A small multi-label image tagger, trained from scratch: norm rmsnorm, num experts 16.
Rows from block 7 of a small multi-label image tagger, named by matrix and row number. Rows with one number within an expert belong to one neuron, the router's apart. Each number is 50 + 10 x the weight over its row's rms, rounded and kept within 0 to 99. All counts start at 0.
Before each expert's rows are labels from the 100 images, of 14976, where the router gives the expert most weight on average: "peak at" is the part of the image that holds the peak. Only what is clearly more common there than usual is listed. The data: aerial photos of the United States (SatlasPretrain).
# router: router (model.blocks.7.mlp.router.weight, 16x256, trained with AdamW), inputs 129-171
# gate: expert gate (model.blocks.7.mlp.gate, 16x64x256), inputs 129-171
# up: expert up (model.blocks.7.mlp.up, 16x64x256), inputs 129-171
# down: expert down (model.blocks.7.mlp.down, 16x256x64, transposed), outputs 129-171

# expert 6
peak at: top centre
router.6:47 50 41 62 69 56 43 46 40 50 53 57 61 33 56 49 49 60 37 37 42 48 55 53 52 71 48 58 51 57 48 45 61 69 67 52 49 57 46 35 60 52 61
gate.0:57 59 57 52 65 62 24 58 55 39 33 47 49 64 43 38 64 42 48 53 54 68 48 34 45 27 58 41 63 45 35 49 33 50 50 56 28 58 47 53 53 29 58
up.0:40 48 46 61 49 41 57 58 55 46 45 38 36 44 39 72 34 47 58 70 64 62 62 41 70 42 53 37 41 52 43 32 31 51 54 68 55 50 45 58 67 48 44
down.0:63 47 41 42 45 69 68 60 48 65 28 47 54 45 47 50 55 58 39 42 46 42 56 50 34 35 81 58 51 46 54 53 72 43 53 50 53 48 41 56 53 60 37
gate.1:50 42 64 39 51 38 77 33 28 62 43 42 52 45 53 59 50 59 44 72 53 66 33 44 57 40 55 34 51 43 66 39 52 57 54 50 54 55 53 45 48 46 62
up.1:48 61 65 42 40 56 60 54 48 37 42 49 40 45 56 64 71 52 42 46 39 55 44 44 49 37 43 61 43 47 43 54 62 49 58 55 57 40 49 41 53 58 31
down.1:65 51 54 28 51 60 49 42 53 45 59 38 39 36 42 38 42 43 52 48 41 49 38 50 42 57 48 48 60 36 61 45 43 66 61 45 50 37 29 50 56 53 48
gate.2:52 62 62 61 42 47 50 55 40 42 46 39 34 60 30 63 47 58 48 56 42 59 39 51 37 48 44 28 43 39 46 46 42 39 38 40 53 45 51 59 38 44 61
up.2:60 54 58 41 41 63 54 48 63 45 64 45 53 48 58 41 43 42 67 59 48 48 59 55 41 60 49 67 46 51 41 53 53 47 62 79 61 49 47 61 63 41 53
down.2:46 54 68 45 43 58 42 57 48 52 49 41 66 41 48 50 47 35 56 62 62 49 53 45 34 58 55 50 55 43 49 54 50 60 54 52 63 55 47 52 33 46 51
gate.3:50 51 55 49 50 56 52 51 62 39 37 34 43 41 43 45 80 61 51 41 50 42 59 46 47 44 47 65 50 77 66 49 42 44 40 66 48 37 53 41 62 37 65
up.3:57 44 30 49 56 48 49 58 43 66 48 37 55 65 37 54 39 66 57 45 43 43 52 48 30 46 48 54 45 48 44 48 64 43 51 51 58 64 59 28 59 46 47
down.3:43 52 51 50 51 53 36 44 49 40 50 66 58 62 58 46 47 46 54 66 57 41 62 45 50 53 49 50 54 54 52 46 51 44 55 53 50 41 56 47 46 48 41
gate.4:61 56 63 45 47 51 47 45 43 46 43 58 49 39 56 51 43 50 52 52 52 53 37 37 55 38 49 46 47 51 61 50 50 78 37 46 45 43 54 41 36 46 76
up.4:48 44 62 70 46 79 46 46 43 48 63 60 55 53 44 39 49 41 61 64 46 46 52 41 66 35 55 66 79 57 52 54 60 56 34 54 51 44 45 39 40 58 64
down.4:33 36 56 49 63 64 44 55 52 35 35 64 26 57 47 44 57 60 51 41 35 56 50 63 41 54 48 62 51 53 45 55 51 44 38 41 57 42 63 47 65 33 70
gate.5:45 56 45 42 44 51 57 35 52 63 35 71 49 44 47 54 36 47 63 55 57 36 41 44 34 49 58 52 53 35 43 60 42 39 46 62 42 60 50 37 42 57 56
up.5:51 44 50 57 55 50 56 64 67 40 63 33 49 62 38 49 63 60 45 37 41 54 55 44 48 55 48 27 48 63 40 38 46 51 64 35 51 36 54 42 64 43 56
down.5:44 65 44 37 54 56 30 52 60 39 42 32 66 62 53 57 51 63 39 38 30 55 33 52 68 43 61 42 54 60 59 42 69 57 62 55 39 51 43 45 44 48 36
gate.6:50 43 54 46 43 41 41 48 44 43 47 53 53 48 56 66 38 67 64 36 50 43 38 49 49 27 40 49 63 62 63 36 51 44 42 38 39 35 54 39 62 51 53
up.6:55 39 40 47 34 38 46 58 49 63 65 44 36 60 53 48 48 36 50 62 55 45 67 46 66 41 58 46 45 48 50 59 42 63 52 37 54 63 46 47 27 48 64
down.6:41 62 53 55 48 46 55 62 48 64 46 55 34 55 54 51 37 47 41 49 47 40 62 54 42 42 44 54 50 56 39 47 62 44 34 69 46 45 36 45 30 47 44
gate.7:57 60 59 32 50 42 38 34 63 44 38 36 47 54 58 49 56 48 62 57 54 44 64 58 43 29 54 59 40 48 55 61 41 52 60 55 38 37 45 53 58 45 51
up.7:46 42 56 38 38 50 62 46 67 63 39 61 57 37 51 50 49 56 39 44 46 50 37 33 59 44 29 50 59 54 67 46 61 39 42 44 36 60 61 56 47 50 67
down.7:48 56 53 38 44 37 47 45 71 40 48 42 48 45 53 55 42 65 39 34 37 44 58 42 36 48 30 30 37 60 51 46 60 38 34 39 42 49 63 65 65 59 23
gate.8:38 42 58 40 48 48 74 44 52 43 36 55 43 33 42 52 42 56 36 63 51 34 61 58 83 36 51 39 36 43 58 57 64 69 55 47 45 69 36 51 54 62 69
up.8:47 63 30 62 43 64 34 50 56 45 55 56 43 55 51 66 53 63 60 29 54 52 54 40 55 75 64 57 56 40 40 56 41 41 54 45 61 69 43 52 50 54 72
down.8:53 50 58 53 55 42 54 43 37 65 54 37 45 43 58 48 55 58 55 43 69 63 19 47 53 70 59 40 49 38 44 49 48 42 48 58 53 40 42 62 55 64 26
gate.9:66 39 53 50 53 58 48 37 32 55 40 54 48 55 42 33 64 51 43 48 72 61 52 41 65 39 56 47 48 41 46 52 43 59 60 63 52 62 49 52 40 46 52
up.9:61 63 51 44 48 42 51 35 37 55 58 54 56 62 48 37 35 48 55 43 47 29 52 55 58 37 57 48 49 49 76 62 28 45 55 54 54 53 46 59 54 35 68
down.9:55 53 58 52 57 60 37 51 49 59 37 45 55 37 39 41 48 38 54 38 45 36 49 62 53 50 46 41 40 54 63 56 32 68 67 54 57 42 54 54 57 41 31
gate.10:49 55 43 54 53 68 57 38 44 50 61 43 51 57 48 61 38 65 55 54 45 34 54 42 55 42 54 60 38 55 69 50 48 55 55 41 34 37 52 51 56 52 49
up.10:50 64 41 55 47 55 52 54 46 52 68 29 49 55 49 53 52 64 50 50 38 42 48 53 46 29 57 70 40 57 60 41 61 46 59 54 39 42 48 57 70 30 48
down.10:42 59 35 58 61 55 46 49 50 40 68 44 54 42 42 52 64 43 46 55 49 65 40 41 54 56 43 57 61 38 63 46 24 49 38 50 42 51 55 68 36 47 67
gate.11:58 55 58 58 51 70 59 66 57 46 42 62 44 41 60 24 47 43 54 46 51 48 47 37 26 38 46 54 49 45 39 49 49 51 49 55 53 53 57 57 66 50 56
up.11:47 50 41 74 70 43 39 44 51 48 52 54 53 53 60 43 49 67 38 57 49 45 49 60 21 42 53 47 48 67 49 62 52 52 45 57 61 47 52 42 43 50 51
down.11:43 53 30 51 41 40 51 48 58 52 34 46 54 55 53 52 30 52 43 46 46 59 59 54 43 67 47 48 51 47 57 56 48 37 49 56 41 58 38 32 43 56 42

# expert 12
peak at: top centre
router.12:51 61 35 59 61 50 39 53 46 42 58 47 55 40 54 64 46 53 64 42 41 35 52 55 72 55 52 49 53 49 54 60 44 51 59 51 57 70 56 25 50 45 50
gate.0:54 38 62 44 27 54 42 41 36 49 63 48 44 57 62 46 40 54 52 48 42 43 49 36 55 35 46 57 61 67 47 42 51 47 55 53 44 44 47 47 47 40 57
up.0:46 47 45 56 61 29 60 56 52 62 45 49 60 45 56 65 49 64 59 55 44 53 55 43 59 38 46 42 41 41 58 62 66 70 56 69 36 51 42 45 50 61 49
down.0:48 42 54 63 57 54 40 53 44 53 36 65 36 53 53 51 57 49 49 58 61 41 58 63 57 41 49 45 66 18 59 61 43 38 45 44 43 61 44 28 48 60 58
gate.1:64 51 51 52 22 42 58 36 45 49 47 53 67 59 39 51 41 57 50 48 65 47 55 47 54 49 58 51 66 34 55 55 57 40 51 65 64 67 32 46 53 79 43
up.1:57 54 37 46 56 50 34 47 57 57 54 44 41 46 49 58 57 34 39 52 45 56 43 45 64 33 34 50 42 56 50 47 38 59 50 50 38 31 48 67 62 41 58
down.1:46 60 40 31 47 44 61 42 57 46 61 56 50 38 65 54 68 30 47 42 42 62 44 57 55 51 60 36 50 48 51 49 67 67 43 27 51 68 36 46 58 66 44
gate.2:51 43 57 36 36 46 44 47 51 49 58 37 49 47 49 56 59 65 59 51 49 39 55 46 27 24 55 43 52 44 48 63 37 58 47 54 57 58 52 51 64 49 50
up.2:55 61 58 45 72 55 39 39 55 56 48 55 51 64 52 32 75 49 57 67 44 66 54 63 52 39 55 52 43 69 59 53 39 55 59 53 51 44 50 37 55 58 52
down.2:69 45 53 64 61 40 50 38 57 63 51 33 57 56 58 58 56 52 35 47 35 63 61 62 50 43 42 44 49 50 66 60 49 37 39 45 77 49 44 60 45 59 55
gate.3:36 42 32 53 59 53 42 38 46 47 56 41 35 43 48 34 49 57 53 72 55 54 73 54 62 46 57 42 34 62 38 62 50 69 43 52 33 47 47 49 50 47 53
up.3:54 51 59 43 44 57 59 53 67 47 55 54 48 48 48 44 46 40 40 47 56 48 37 48 59 36 44 57 42 34 49 46 44 52 44 46 26 47 50 38 56 51 46
down.3:39 62 45 61 50 51 69 59 55 53 60 46 57 49 42 53 69 55 60 43 33 45 59 55 42 49 47 37 33 74 53 42 63 60 56 39 44 46 48 43 64 61 32
gate.4:53 55 34 42 41 31 59 45 48 52 34 36 60 54 47 54 46 69 26 56 42 50 45 44 26 34 39 37 46 68 48 57 48 39 36 47 41 38 53 50 14 59 58
up.4:60 51 49 63 63 38 33 53 40 42 54 56 53 51 32 36 45 72 42 40 46 73 35 65 31 47 49 47 37 59 43 48 56 49 58 42 65 51 50 48 48 47 61
down.4:61 54 52 37 46 72 46 68 46 55 35 74 54 46 33 45 46 59 51 59 46 41 30 38 53 48 30 62 58 52 51 33 48 46 36 57 39 52 63 30 28 66 33
gate.5:39 51 43 32 64 56 53 39 58 72 58 49 49 54 53 68 44 34 51 36 50 62 49 50 52 37 43 46 54 51 49 44 52 45 43 34 43 45 53 53 29 51 56
up.5:61 53 46 43 60 48 43 46 54 52 48 35 46 47 53 57 61 45 43 69 45 57 67 41 31 25 51 58 31 62 49 41 46 71 70 49 55 50 48 39 44 45 54
down.5:62 42 48 28 51 43 73 66 54 45 36 58 45 50 48 66 54 33 38 49 61 61 59 62 43 47 58 64 62 45 43 47 57 45 28 48 43 55 59 52 46 47 47
gate.6:54 46 38 40 68 42 48 56 64 50 61 52 45 61 42 35 64 57 53 57 50 59 45 50 46 34 46 60 76 55 49 49 46 40 43 78 55 51 49 46 45 44 63
up.6:49 53 59 50 43 53 48 29 31 46 33 54 57 32 52 44 44 44 56 46 50 69 56 48 70 55 51 46 47 42 59 54 32 61 61 21 63 41 49 46 46 58 36
down.6:63 35 45 35 58 54 41 46 48 57 41 43 49 63 45 42 52 50 63 57 33 45 39 52 71 53 67 32 40 48 58 44 58 75 31 58 51 55 55 52 52 50 53
gate.7:36 48 50 46 31 55 53 69 56 52 40 55 55 60 56 47 62 39 55 61 45 43 42 65 40 59 54 58 62 40 52 56 44 52 46 41 66 40 47 69 27 46 42
up.7:47 55 58 53 41 69 35 64 55 53 57 42 69 51 60 48 57 47 50 42 54 45 50 38 40 66 49 61 65 53 51 66 52 61 65 49 45 59 51 40 41 63 42
down.7:54 30 41 44 46 41 55 61 30 43 24 56 68 66 58 45 54 45 61 28 35 48 48 44 36 52 43 61 53 69 41 48 48 33 58 46 59 59 50 55 45 65 60
gate.8:42 50 38 65 43 57 33 47 43 50 56 35 52 46 61 39 57 31 41 50 60 64 54 59 54 53 43 52 48 46 50 51 50 46 58 46 47 59 51 52 55 44 49
up.8:51 31 50 47 51 52 63 69 38 52 55 76 56 59 42 55 29 55 51 56 41 47 47 33 53 64 52 57 56 50 52 56 53 53 52 68 52 50 51 42 53 57 39
down.8:54 53 65 44 51 29 63 36 48 31 55 42 45 66 51 47 54 46 43 58 57 36 53 57 53 37 53 36 56 50 42 44 46 52 46 51 56 35 55 41 62 51 59
gate.9:42 64 59 44 53 36 62 47 54 40 60 63 50 33 41 49 41 28 49 54 66 53 56 46 46 47 43 46 36 37 47 48 43 51 49 62 49 38 53 46 42 42 75
up.9:47 53 60 52 79 54 51 56 47 38 50 49 40 47 49 49 38 53 35 59 37 45 48 43 53 34 43 47 38 50 47 50 48 61 48 65 44 50 55 46 49 38 41
down.9:73 59 49 52 45 65 66 39 58 57 54 51 41 49 49 44 64 54 60 63 56 49 56 49 57 47 45 54 53 70 59 45 37 63 55 57 52 52 63 41 55 41 46
gate.10:56 46 42 41 70 55 62 53 60 64 48 47 40 55 49 49 42 51 38 43 42 56 44 52 56 58 46 43 39 31 43 33 39 41 56 54 51 51 48 46 54 49 47
up.10:54 55 43 58 42 44 42 48 41 59 50 55 48 48 74 48 55 26 44 49 55 52 48 36 32 43 58 54 51 53 50 44 59 54 46 52 64 50 53 45 51 54 48
down.10:57 53 58 58 41 50 48 51 43 51 56 44 50 56 42 47 38 55 46 50 30 42 60 51 52 17 55 61 55 60 44 54 52 79 44 50 32 52 36 51 37 44 57
gate.11:58 54 30 41 55 56 62 46 51 37 53 57 55 37 50 57 47 55 65 55 61 41 61 63 56 62 38 55 41 45 49 55 44 53 66 43 47 45 52 73 57 39 62
up.11:59 56 51 47 47 57 47 50 38 44 45 45 59 53 38 76 31 42 39 42 49 56 40 59 67 48 51 59 49 49 46 56 67 64 62 51 52 44 47 37 59 34 39
down.11:63 53 48 41 48 56 56 63 49 42 42 37 25 53 68 62 43 50 53 69 42 52 38 48 64 44 62 42 39 47 53 50 41 73 58 48 50 40 64 47 56 65 58

# expert 3
peak at: top centre
router.3:51 64 41 46 58 52 36 55 70 62 49 49 61 40 43 59 43 74 54 33 42 54 50 55 66 55 45 60 43 58 43 52 45 69 46 63 63 53 56 40 46 57 44
gate.0:43 57 55 36 52 59 52 42 39 46 52 45 50 51 42 59 62 48 46 41 47 45 52 50 50 87 39 50 46 43 42 55 54 48 55 46 71 54 55 53 67 39 50
up.0:62 55 51 31 65 58 52 44 44 60 49 62 53 47 47 33 74 49 46 43 49 53 46 37 52 43 47 45 36 55 63 47 52 46 47 60 60 59 47 47 64 46 41
down.0:45 79 61 62 46 44 53 62 46 58 52 61 51 69 65 50 53 47 60 65 62 60 55 47 50 59 61 74 44 53 61 60 48 50 48 70 58 38 62 64 28 60 46
gate.1:64 49 40 56 37 56 37 39 55 56 56 39 55 58 55 50 53 67 47 57 50 47 48 45 24 51 57 42 67 39 50 49 39 55 65 61 51 59 60 52 58 52 64
up.1:59 49 41 53 51 42 39 40 36 61 31 58 44 35 55 45 40 60 63 42 46 52 59 45 32 53 43 49 55 56 48 53 45 48 45 69 59 55 58 44 44 73 50
down.1:47 57 39 59 53 47 59 57 33 50 44 53 33 35 55 49 53 61 60 64 84 54 57 48 49 45 40 64 43 50 56 50 46 60 48 75 39 55 46 29 48 61 41
gate.2:41 45 56 47 34 55 47 48 65 65 38 47 41 46 48 37 65 51 48 57 32 44 48 43 45 61 55 49 32 49 44 40 52 44 47 55 64 28 40 49 43 58 75
up.2:59 45 50 62 40 62 59 40 34 60 61 37 58 60 38 70 30 56 50 44 58 62 58 47 53 34 45 51 64 63 63 38 58 49 57 40 38 60 56 42 51 39 36
down.2:54 50 50 55 50 53 63 50 44 60 47 65 43 51 43 49 59 55 46 53 68 49 54 48 50 33 66 50 63 47 43 55 75 58 68 38 56 57 52 48 58 59 37
gate.3:60 50 51 51 48 41 47 47 31 52 57 64 48 64 49 55 73 66 37 49 46 58 52 42 61 58 63 64 57 39 42 25 52 56 35 35 57 55 43 55 26 52 54
up.3:81 56 64 43 59 59 46 61 57 41 36 73 42 47 35 58 57 54 34 61 65 37 48 43 28 54 46 52 43 45 46 58 49 65 44 55 41 46 50 63 51 57 49
down.3:57 35 71 57 43 34 65 63 46 59 43 52 38 48 44 52 38 39 40 52 62 41 37 46 34 56 37 55 50 62 50 57 69 36 44 44 35 64 58 47 35 45 63
gate.4:55 48 53 43 54 43 39 34 37 54 51 53 65 59 48 39 61 65 50 46 46 44 55 38 45 41 52 51 63 48 64 47 25 42 57 41 38 48 53 70 54 42 56
up.4:42 47 48 36 44 54 57 51 58 53 35 48 35 42 53 56 44 41 41 62 50 50 57 45 68 64 54 54 46 41 51 43 72 48 64 51 69 51 43 56 63 56 62
down.4:56 62 36 39 52 43 53 44 48 47 41 46 54 39 51 50 38 55 40 71 39 43 56 54 51 56 45 56 42 53 56 52 46 59 71 57 38 47 66 55 43 48 57
gate.5:50 41 50 56 57 54 54 71 39 60 72 37 49 48 69 37 58 47 51 60 56 46 47 47 44 46 44 70 46 45 55 43 59 39 43 49 48 42 53 50 42 57 50
up.5:50 51 43 38 62 45 61 41 44 31 50 53 45 37 51 47 59 61 58 51 51 39 46 43 55 45 51 63 61 46 41 61 63 59 44 43 59 51 45 52 60 43 28
down.5:53 48 51 42 50 48 39 50 49 54 41 23 51 55 59 55 41 54 48 56 56 63 36 33 48 61 69 46 63 46 61 55 61 47 56 56 73 40 42 51 65 53 52
gate.6:48 40 50 39 31 35 44 51 39 56 38 65 29 45 49 43 46 46 62 48 57 47 48 44 46 57 54 54 38 28 46 47 41 53 50 39 59 57 46 59 36 49 56
up.6:62 42 66 50 62 43 37 37 57 56 34 57 61 51 53 43 58 38 52 46 41 51 42 46 64 36 47 50 67 31 43 50 38 38 54 43 53 41 55 63 58 45 37
down.6:42 41 56 61 67 40 32 61 59 47 45 57 33 58 56 52 72 41 46 45 52 52 51 44 49 49 42 24 81 33 37 57 55 49 39 48 77 52 61 61 38 40 39
gate.7:44 48 56 48 48 50 51 45 66 57 56 59 37 41 46 65 22 45 42 48 51 53 48 56 62 36 49 48 45 49 50 39 56 56 53 54 41 51 55 38 62 56 59
up.7:46 46 48 54 50 53 49 53 36 44 49 34 66 61 57 35 83 53 54 54 49 55 61 47 50 60 52 58 40 50 40 54 57 42 52 44 54 55 46 56 44 40 42
down.7:46 58 41 38 44 39 39 61 48 45 58 57 65 52 43 44 43 42 43 50 60 43 57 50 53 60 52 35 45 56 42 60 65 48 58 47 49 36 52 49 48 56 48
gate.8:40 45 47 43 65 56 52 62 54 55 59 47 53 49 42 59 53 55 50 56 48 43 44 55 40 33 52 49 55 56 43 61 35 38 38 45 50 58 48 47 58 57 58
up.8:20 55 46 58 65 38 52 52 60 51 37 66 54 55 42 47 32 54 56 43 46 39 59 50 38 69 35 51 57 39 37 42 52 45 53 69 28 72 58 50 62 62 43
down.8:49 66 48 45 60 38 45 48 53 53 43 39 47 45 49 58 56 67 62 26 67 37 46 45 51 59 53 53 47 63 69 39 48 57 48 38 45 57 49 68 48 31 52
gate.9:61 45 57 52 39 42 72 61 44 58 39 63 55 59 40 46 68 47 57 44 42 43 66 46 48 51 53 57 41 62 67 62 43 37 53 23 45 47 37 63 46 64 51
up.9:38 59 39 46 75 66 51 71 52 54 53 42 51 33 51 26 39 57 68 36 54 50 49 61 66 65 48 42 43 57 49 64 54 71 69 33 50 55 41 56 52 60 58
down.9:33 61 41 53 60 46 48 44 61 35 64 48 29 52 43 55 28 57 49 44 60 50 46 52 56 37 29 54 35 54 51 53 45 64 49 41 64 48 42 67 43 34 44
gate.10:48 39 51 51 60 49 45 35 61 64 55 56 43 45 44 46 64 58 64 49 50 40 38 51 73 56 61 62 58 46 57 65 42 53 47 43 55 49 48 73 64 45 56
up.10:33 48 56 48 58 29 46 61 33 56 55 50 55 71 54 60 46 46 57 55 49 50 48 60 53 48 53 30 40 60 50 51 56 43 39 46 58 47 56 53 51 45 61
down.10:45 45 55 55 37 31 45 53 38 55 30 62 48 54 55 64 39 62 62 47 57 40 72 43 38 31 53 53 43 52 62 39 59 58 35 46 54 58 53 66 36 42 55
gate.11:59 53 56 42 42 48 53 56 46 42 67 63 55 42 52 48 57 41 38 55 47 61 60 42 56 50 40 45 52 59 58 60 49 52 56 77 37 51 40 63 70 38 54
up.11:41 54 54 42 55 41 58 63 49 46 59 57 63 55 50 56 55 52 55 48 60 56 49 65 56 44 35 59 55 56 51 49 56 48 54 72 52 52 46 50 53 68 30
down.11:72 32 56 43 32 41 44 59 46 42 55 43 52 49 70 36 51 48 58 52 65 63 51 51 56 59 33 29 58 47 57 56 43 44 74 58 65 47 48 65 31 50 66

# expert 10
peak at: bottom left
router.10:54 61 41 39 57 50 37 64 47 53 59 45 41 47 55 59 32 42 60 48 51 57 62 61 67 48 50 51 49 61 44 47 55 59 61 50 68 37 37 36 63 51 24
gate.0:58 42 42 50 40 54 62 64 37 51 38 37 43 45 34 73 37 38 48 58 27 53 45 36 37 54 50 48 51 16 56 46 45 38 54 44 43 32 39 61 50 47 55
up.0:29 60 56 48 57 44 36 53 48 52 59 51 50 52 56 35 52 48 54 25 53 46 52 53 37 56 47 57 48 68 44 59 58 44 45 82 41 69 53 43 58 51 56
down.0:61 64 39 42 52 39 56 43 42 40 44 51 56 64 52 37 61 64 60 49 47 56 37 56 56 61 43 55 53 32 61 43 68 40 42 52 40 49 57 63 51 45 34
gate.1:43 54 48 30 40 52 46 38 55 50 54 38 62 41 52 76 38 44 40 51 48 53 40 52 29 49 43 49 34 44 58 50 42 41 60 65 37 45 48 35 46 53 54
up.1:48 45 61 34 42 36 62 64 43 49 71 52 46 56 41 72 44 54 44 49 42 60 58 51 37 47 41 41 60 50 51 50 38 46 52 55 59 48 56 44 41 53 72
down.1:43 60 47 50 56 22 58 54 55 59 43 48 41 34 65 58 27 55 62 45 34 65 41 36 54 33 32 58 60 37 58 54 41 49 41 67 45 48 60 45 42 34 38
gate.2:62 46 32 53 53 30 49 57 42 39 58 35 50 49 49 68 49 36 37 32 55 68 49 46 37 37 60 37 55 60 50 61 51 44 41 39 57 56 50 38 36 45 58
up.2:50 44 39 43 56 48 52 49 50 46 51 41 46 55 52 69 33 52 44 43 54 55 41 53 36 28 72 50 61 70 41 68 29 46 36 33 38 50 46 49 54 59 55
down.2:47 47 40 44 38 28 54 46 65 44 57 50 35 59 40 55 60 62 52 25 48 58 65 54 47 27 53 33 65 47 47 52 48 34 45 40 45 37 60 39 48 27 62
gate.3:56 49 56 56 51 78 48 48 51 44 52 50 42 53 51 37 57 50 54 62 43 50 51 49 47 43 49 44 41 50 49 39 37 52 47 49 41 44 61 35 50 64 58
up.3:60 41 46 52 52 58 51 43 42 39 35 52 53 49 49 42 33 54 44 33 37 45 42 38 46 54 44 43 34 40 53 37 52 62 39 40 31 35 44 42 51 51 43
down.3:50 31 53 41 35 40 40 49 55 64 53 35 55 71 64 63 53 56 54 51 41 46 40 42 57 60 53 45 43 56 49 49 65 54 52 62 60 56 41 32 48 48 43
gate.4:45 43 62 60 44 47 47 50 55 47 51 30 47 41 49 70 57 63 49 67 43 51 37 51 50 48 46 52 49 55 49 57 55 38 54 45 55 56 42 47 49 62 50
up.4:46 59 64 44 44 46 51 47 45 41 45 33 40 31 50 57 64 61 36 58 44 60 35 50 59 54 43 35 60 49 49 41 57 47 60 50 62 48 45 48 52 61 50
down.4:64 65 59 53 40 33 47 54 60 50 48 56 45 31 46 48 49 59 47 38 44 53 57 43 37 36 32 61 57 60 28 52 42 58 48 39 44 31 71 40 47 53 43
gate.5:38 47 34 66 51 57 45 49 23 56 46 47 56 32 42 59 41 58 55 47 41 53 49 57 59 47 52 45 42 52 61 66 46 57 56 54 16 63 56 46 63 35 62
up.5:51 53 46 37 32 57 62 64 31 45 55 65 32 32 42 47 50 58 68 51 50 43 58 56 61 33 35 46 50 49 54 53 54 45 48 46 35 55 55 48 52 40 68
down.5:44 51 49 58 63 40 43 53 43 49 56 50 52 52 40 38 47 39 37 68 45 41 45 55 47 68 51 45 49 40 52 59 58 49 48 51 35 47 54 56 38 29 52
gate.6:50 55 56 49 53 33 57 45 51 53 58 38 49 44 60 62 51 43 59 25 57 47 55 42 45 45 60 27 44 40 45 60 50 44 44 47 49 33 53 56 47 43 70
up.6:53 61 64 40 39 16 51 44 50 67 55 42 44 39 41 65 39 50 43 30 40 63 47 47 23 27 54 46 46 46 56 63 55 50 44 56 41 40 60 45 33 40 33
down.6:51 61 50 47 45 64 37 44 56 57 58 62 53 67 41 58 47 60 42 60 58 61 61 44 47 41 53 59 54 53 63 52 58 32 46 42 25 51 38 43 50 44 48
gate.7:50 46 56 56 48 57 46 47 44 50 51 41 51 49 54 64 71 53 45 44 58 56 51 48 56 27 50 52 63 49 39 58 55 48 43 37 38 61 61 24 36 48 49
up.7:39 50 51 45 53 53 40 50 60 52 48 55 45 50 52 57 38 37 44 45 31 57 49 46 41 53 48 47 55 52 49 42 55 60 61 69 59 34 45 61 66 32 30
down.7:53 47 51 42 41 48 61 66 69 56 59 36 72 51 43 49 34 47 55 41 55 44 56 49 47 34 73 53 55 54 61 37 31 59 54 48 57 47 43 64 43 49 47
gate.8:65 56 64 35 68 36 44 45 37 51 63 50 67 35 73 45 48 37 60 43 39 66 50 45 55 53 47 46 50 23 52 50 44 44 48 39 74 59 49 54 35 46 54
up.8:49 52 50 55 40 37 55 54 48 41 58 50 34 45 43 39 37 36 40 60 48 57 47 45 35 35 54 62 43 51 41 38 29 53 53 62 60 55 53 62 36 56 62
down.8:39 27 42 41 72 44 57 61 42 49 51 53 49 61 48 46 50 46 48 39 54 51 48 48 63 38 34 62 20 61 41 45 53 51 59 65 47 26 46 52 46 42 43
gate.9:32 62 42 45 44 44 42 35 52 54 49 37 59 58 43 63 58 47 60 48 45 57 49 42 49 50 62 43 64 54 47 44 43 40 44 62 39 46 46 63 55 39 69
up.9:43 54 55 44 46 55 49 60 62 53 46 66 50 46 50 46 43 56 59 41 35 35 53 41 33 40 43 44 56 58 48 49 45 41 48 71 70 63 49 63 53 47 48
down.9:49 49 55 61 35 50 47 34 40 49 43 58 33 42 66 59 39 50 31 58 32 49 48 54 51 45 52 63 49 40 65 44 50 37 61 48 59 47 44 28 49 47 55
gate.10:45 49 47 52 31 31 53 37 46 49 52 36 44 59 50 52 21 50 51 39 54 41 56 35 40 49 44 66 45 65 60 58 36 54 37 60 40 74 47 66 54 50 62
up.10:53 52 64 62 41 57 46 42 63 58 41 51 60 50 61 56 56 67 34 48 29 36 52 53 35 43 35 53 53 53 59 54 39 38 49 49 37 41 52 51 62 59 41
down.10:61 56 47 39 35 46 58 40 51 52 42 58 45 56 51 53 49 38 55 52 41 45 51 59 31 67 48 43 55 57 51 49 58 48 54 59 43 36 35 58 47 33 64
gate.11:44 51 68 27 58 39 51 47 66 48 48 41 55 61 41 53 51 63 60 44 57 53 42 70 53 60 55 39 60 47 55 43 37 47 45 47 35 42 61 60 54 49 68
up.11:46 35 46 54 56 68 54 42 51 56 55 30 61 53 51 65 48 64 50 48 56 54 51 49 66 32 48 42 50 42 55 39 55 64 50 40 31 49 44 49 58 48 61
down.11:43 69 57 49 36 50 38 34 46 49 49 62 28 48 59 41 53 38 57 43 41 53 54 62 55 59 52 58 55 34 55 61 49 64 57 42 21 57 52 46 58 44 44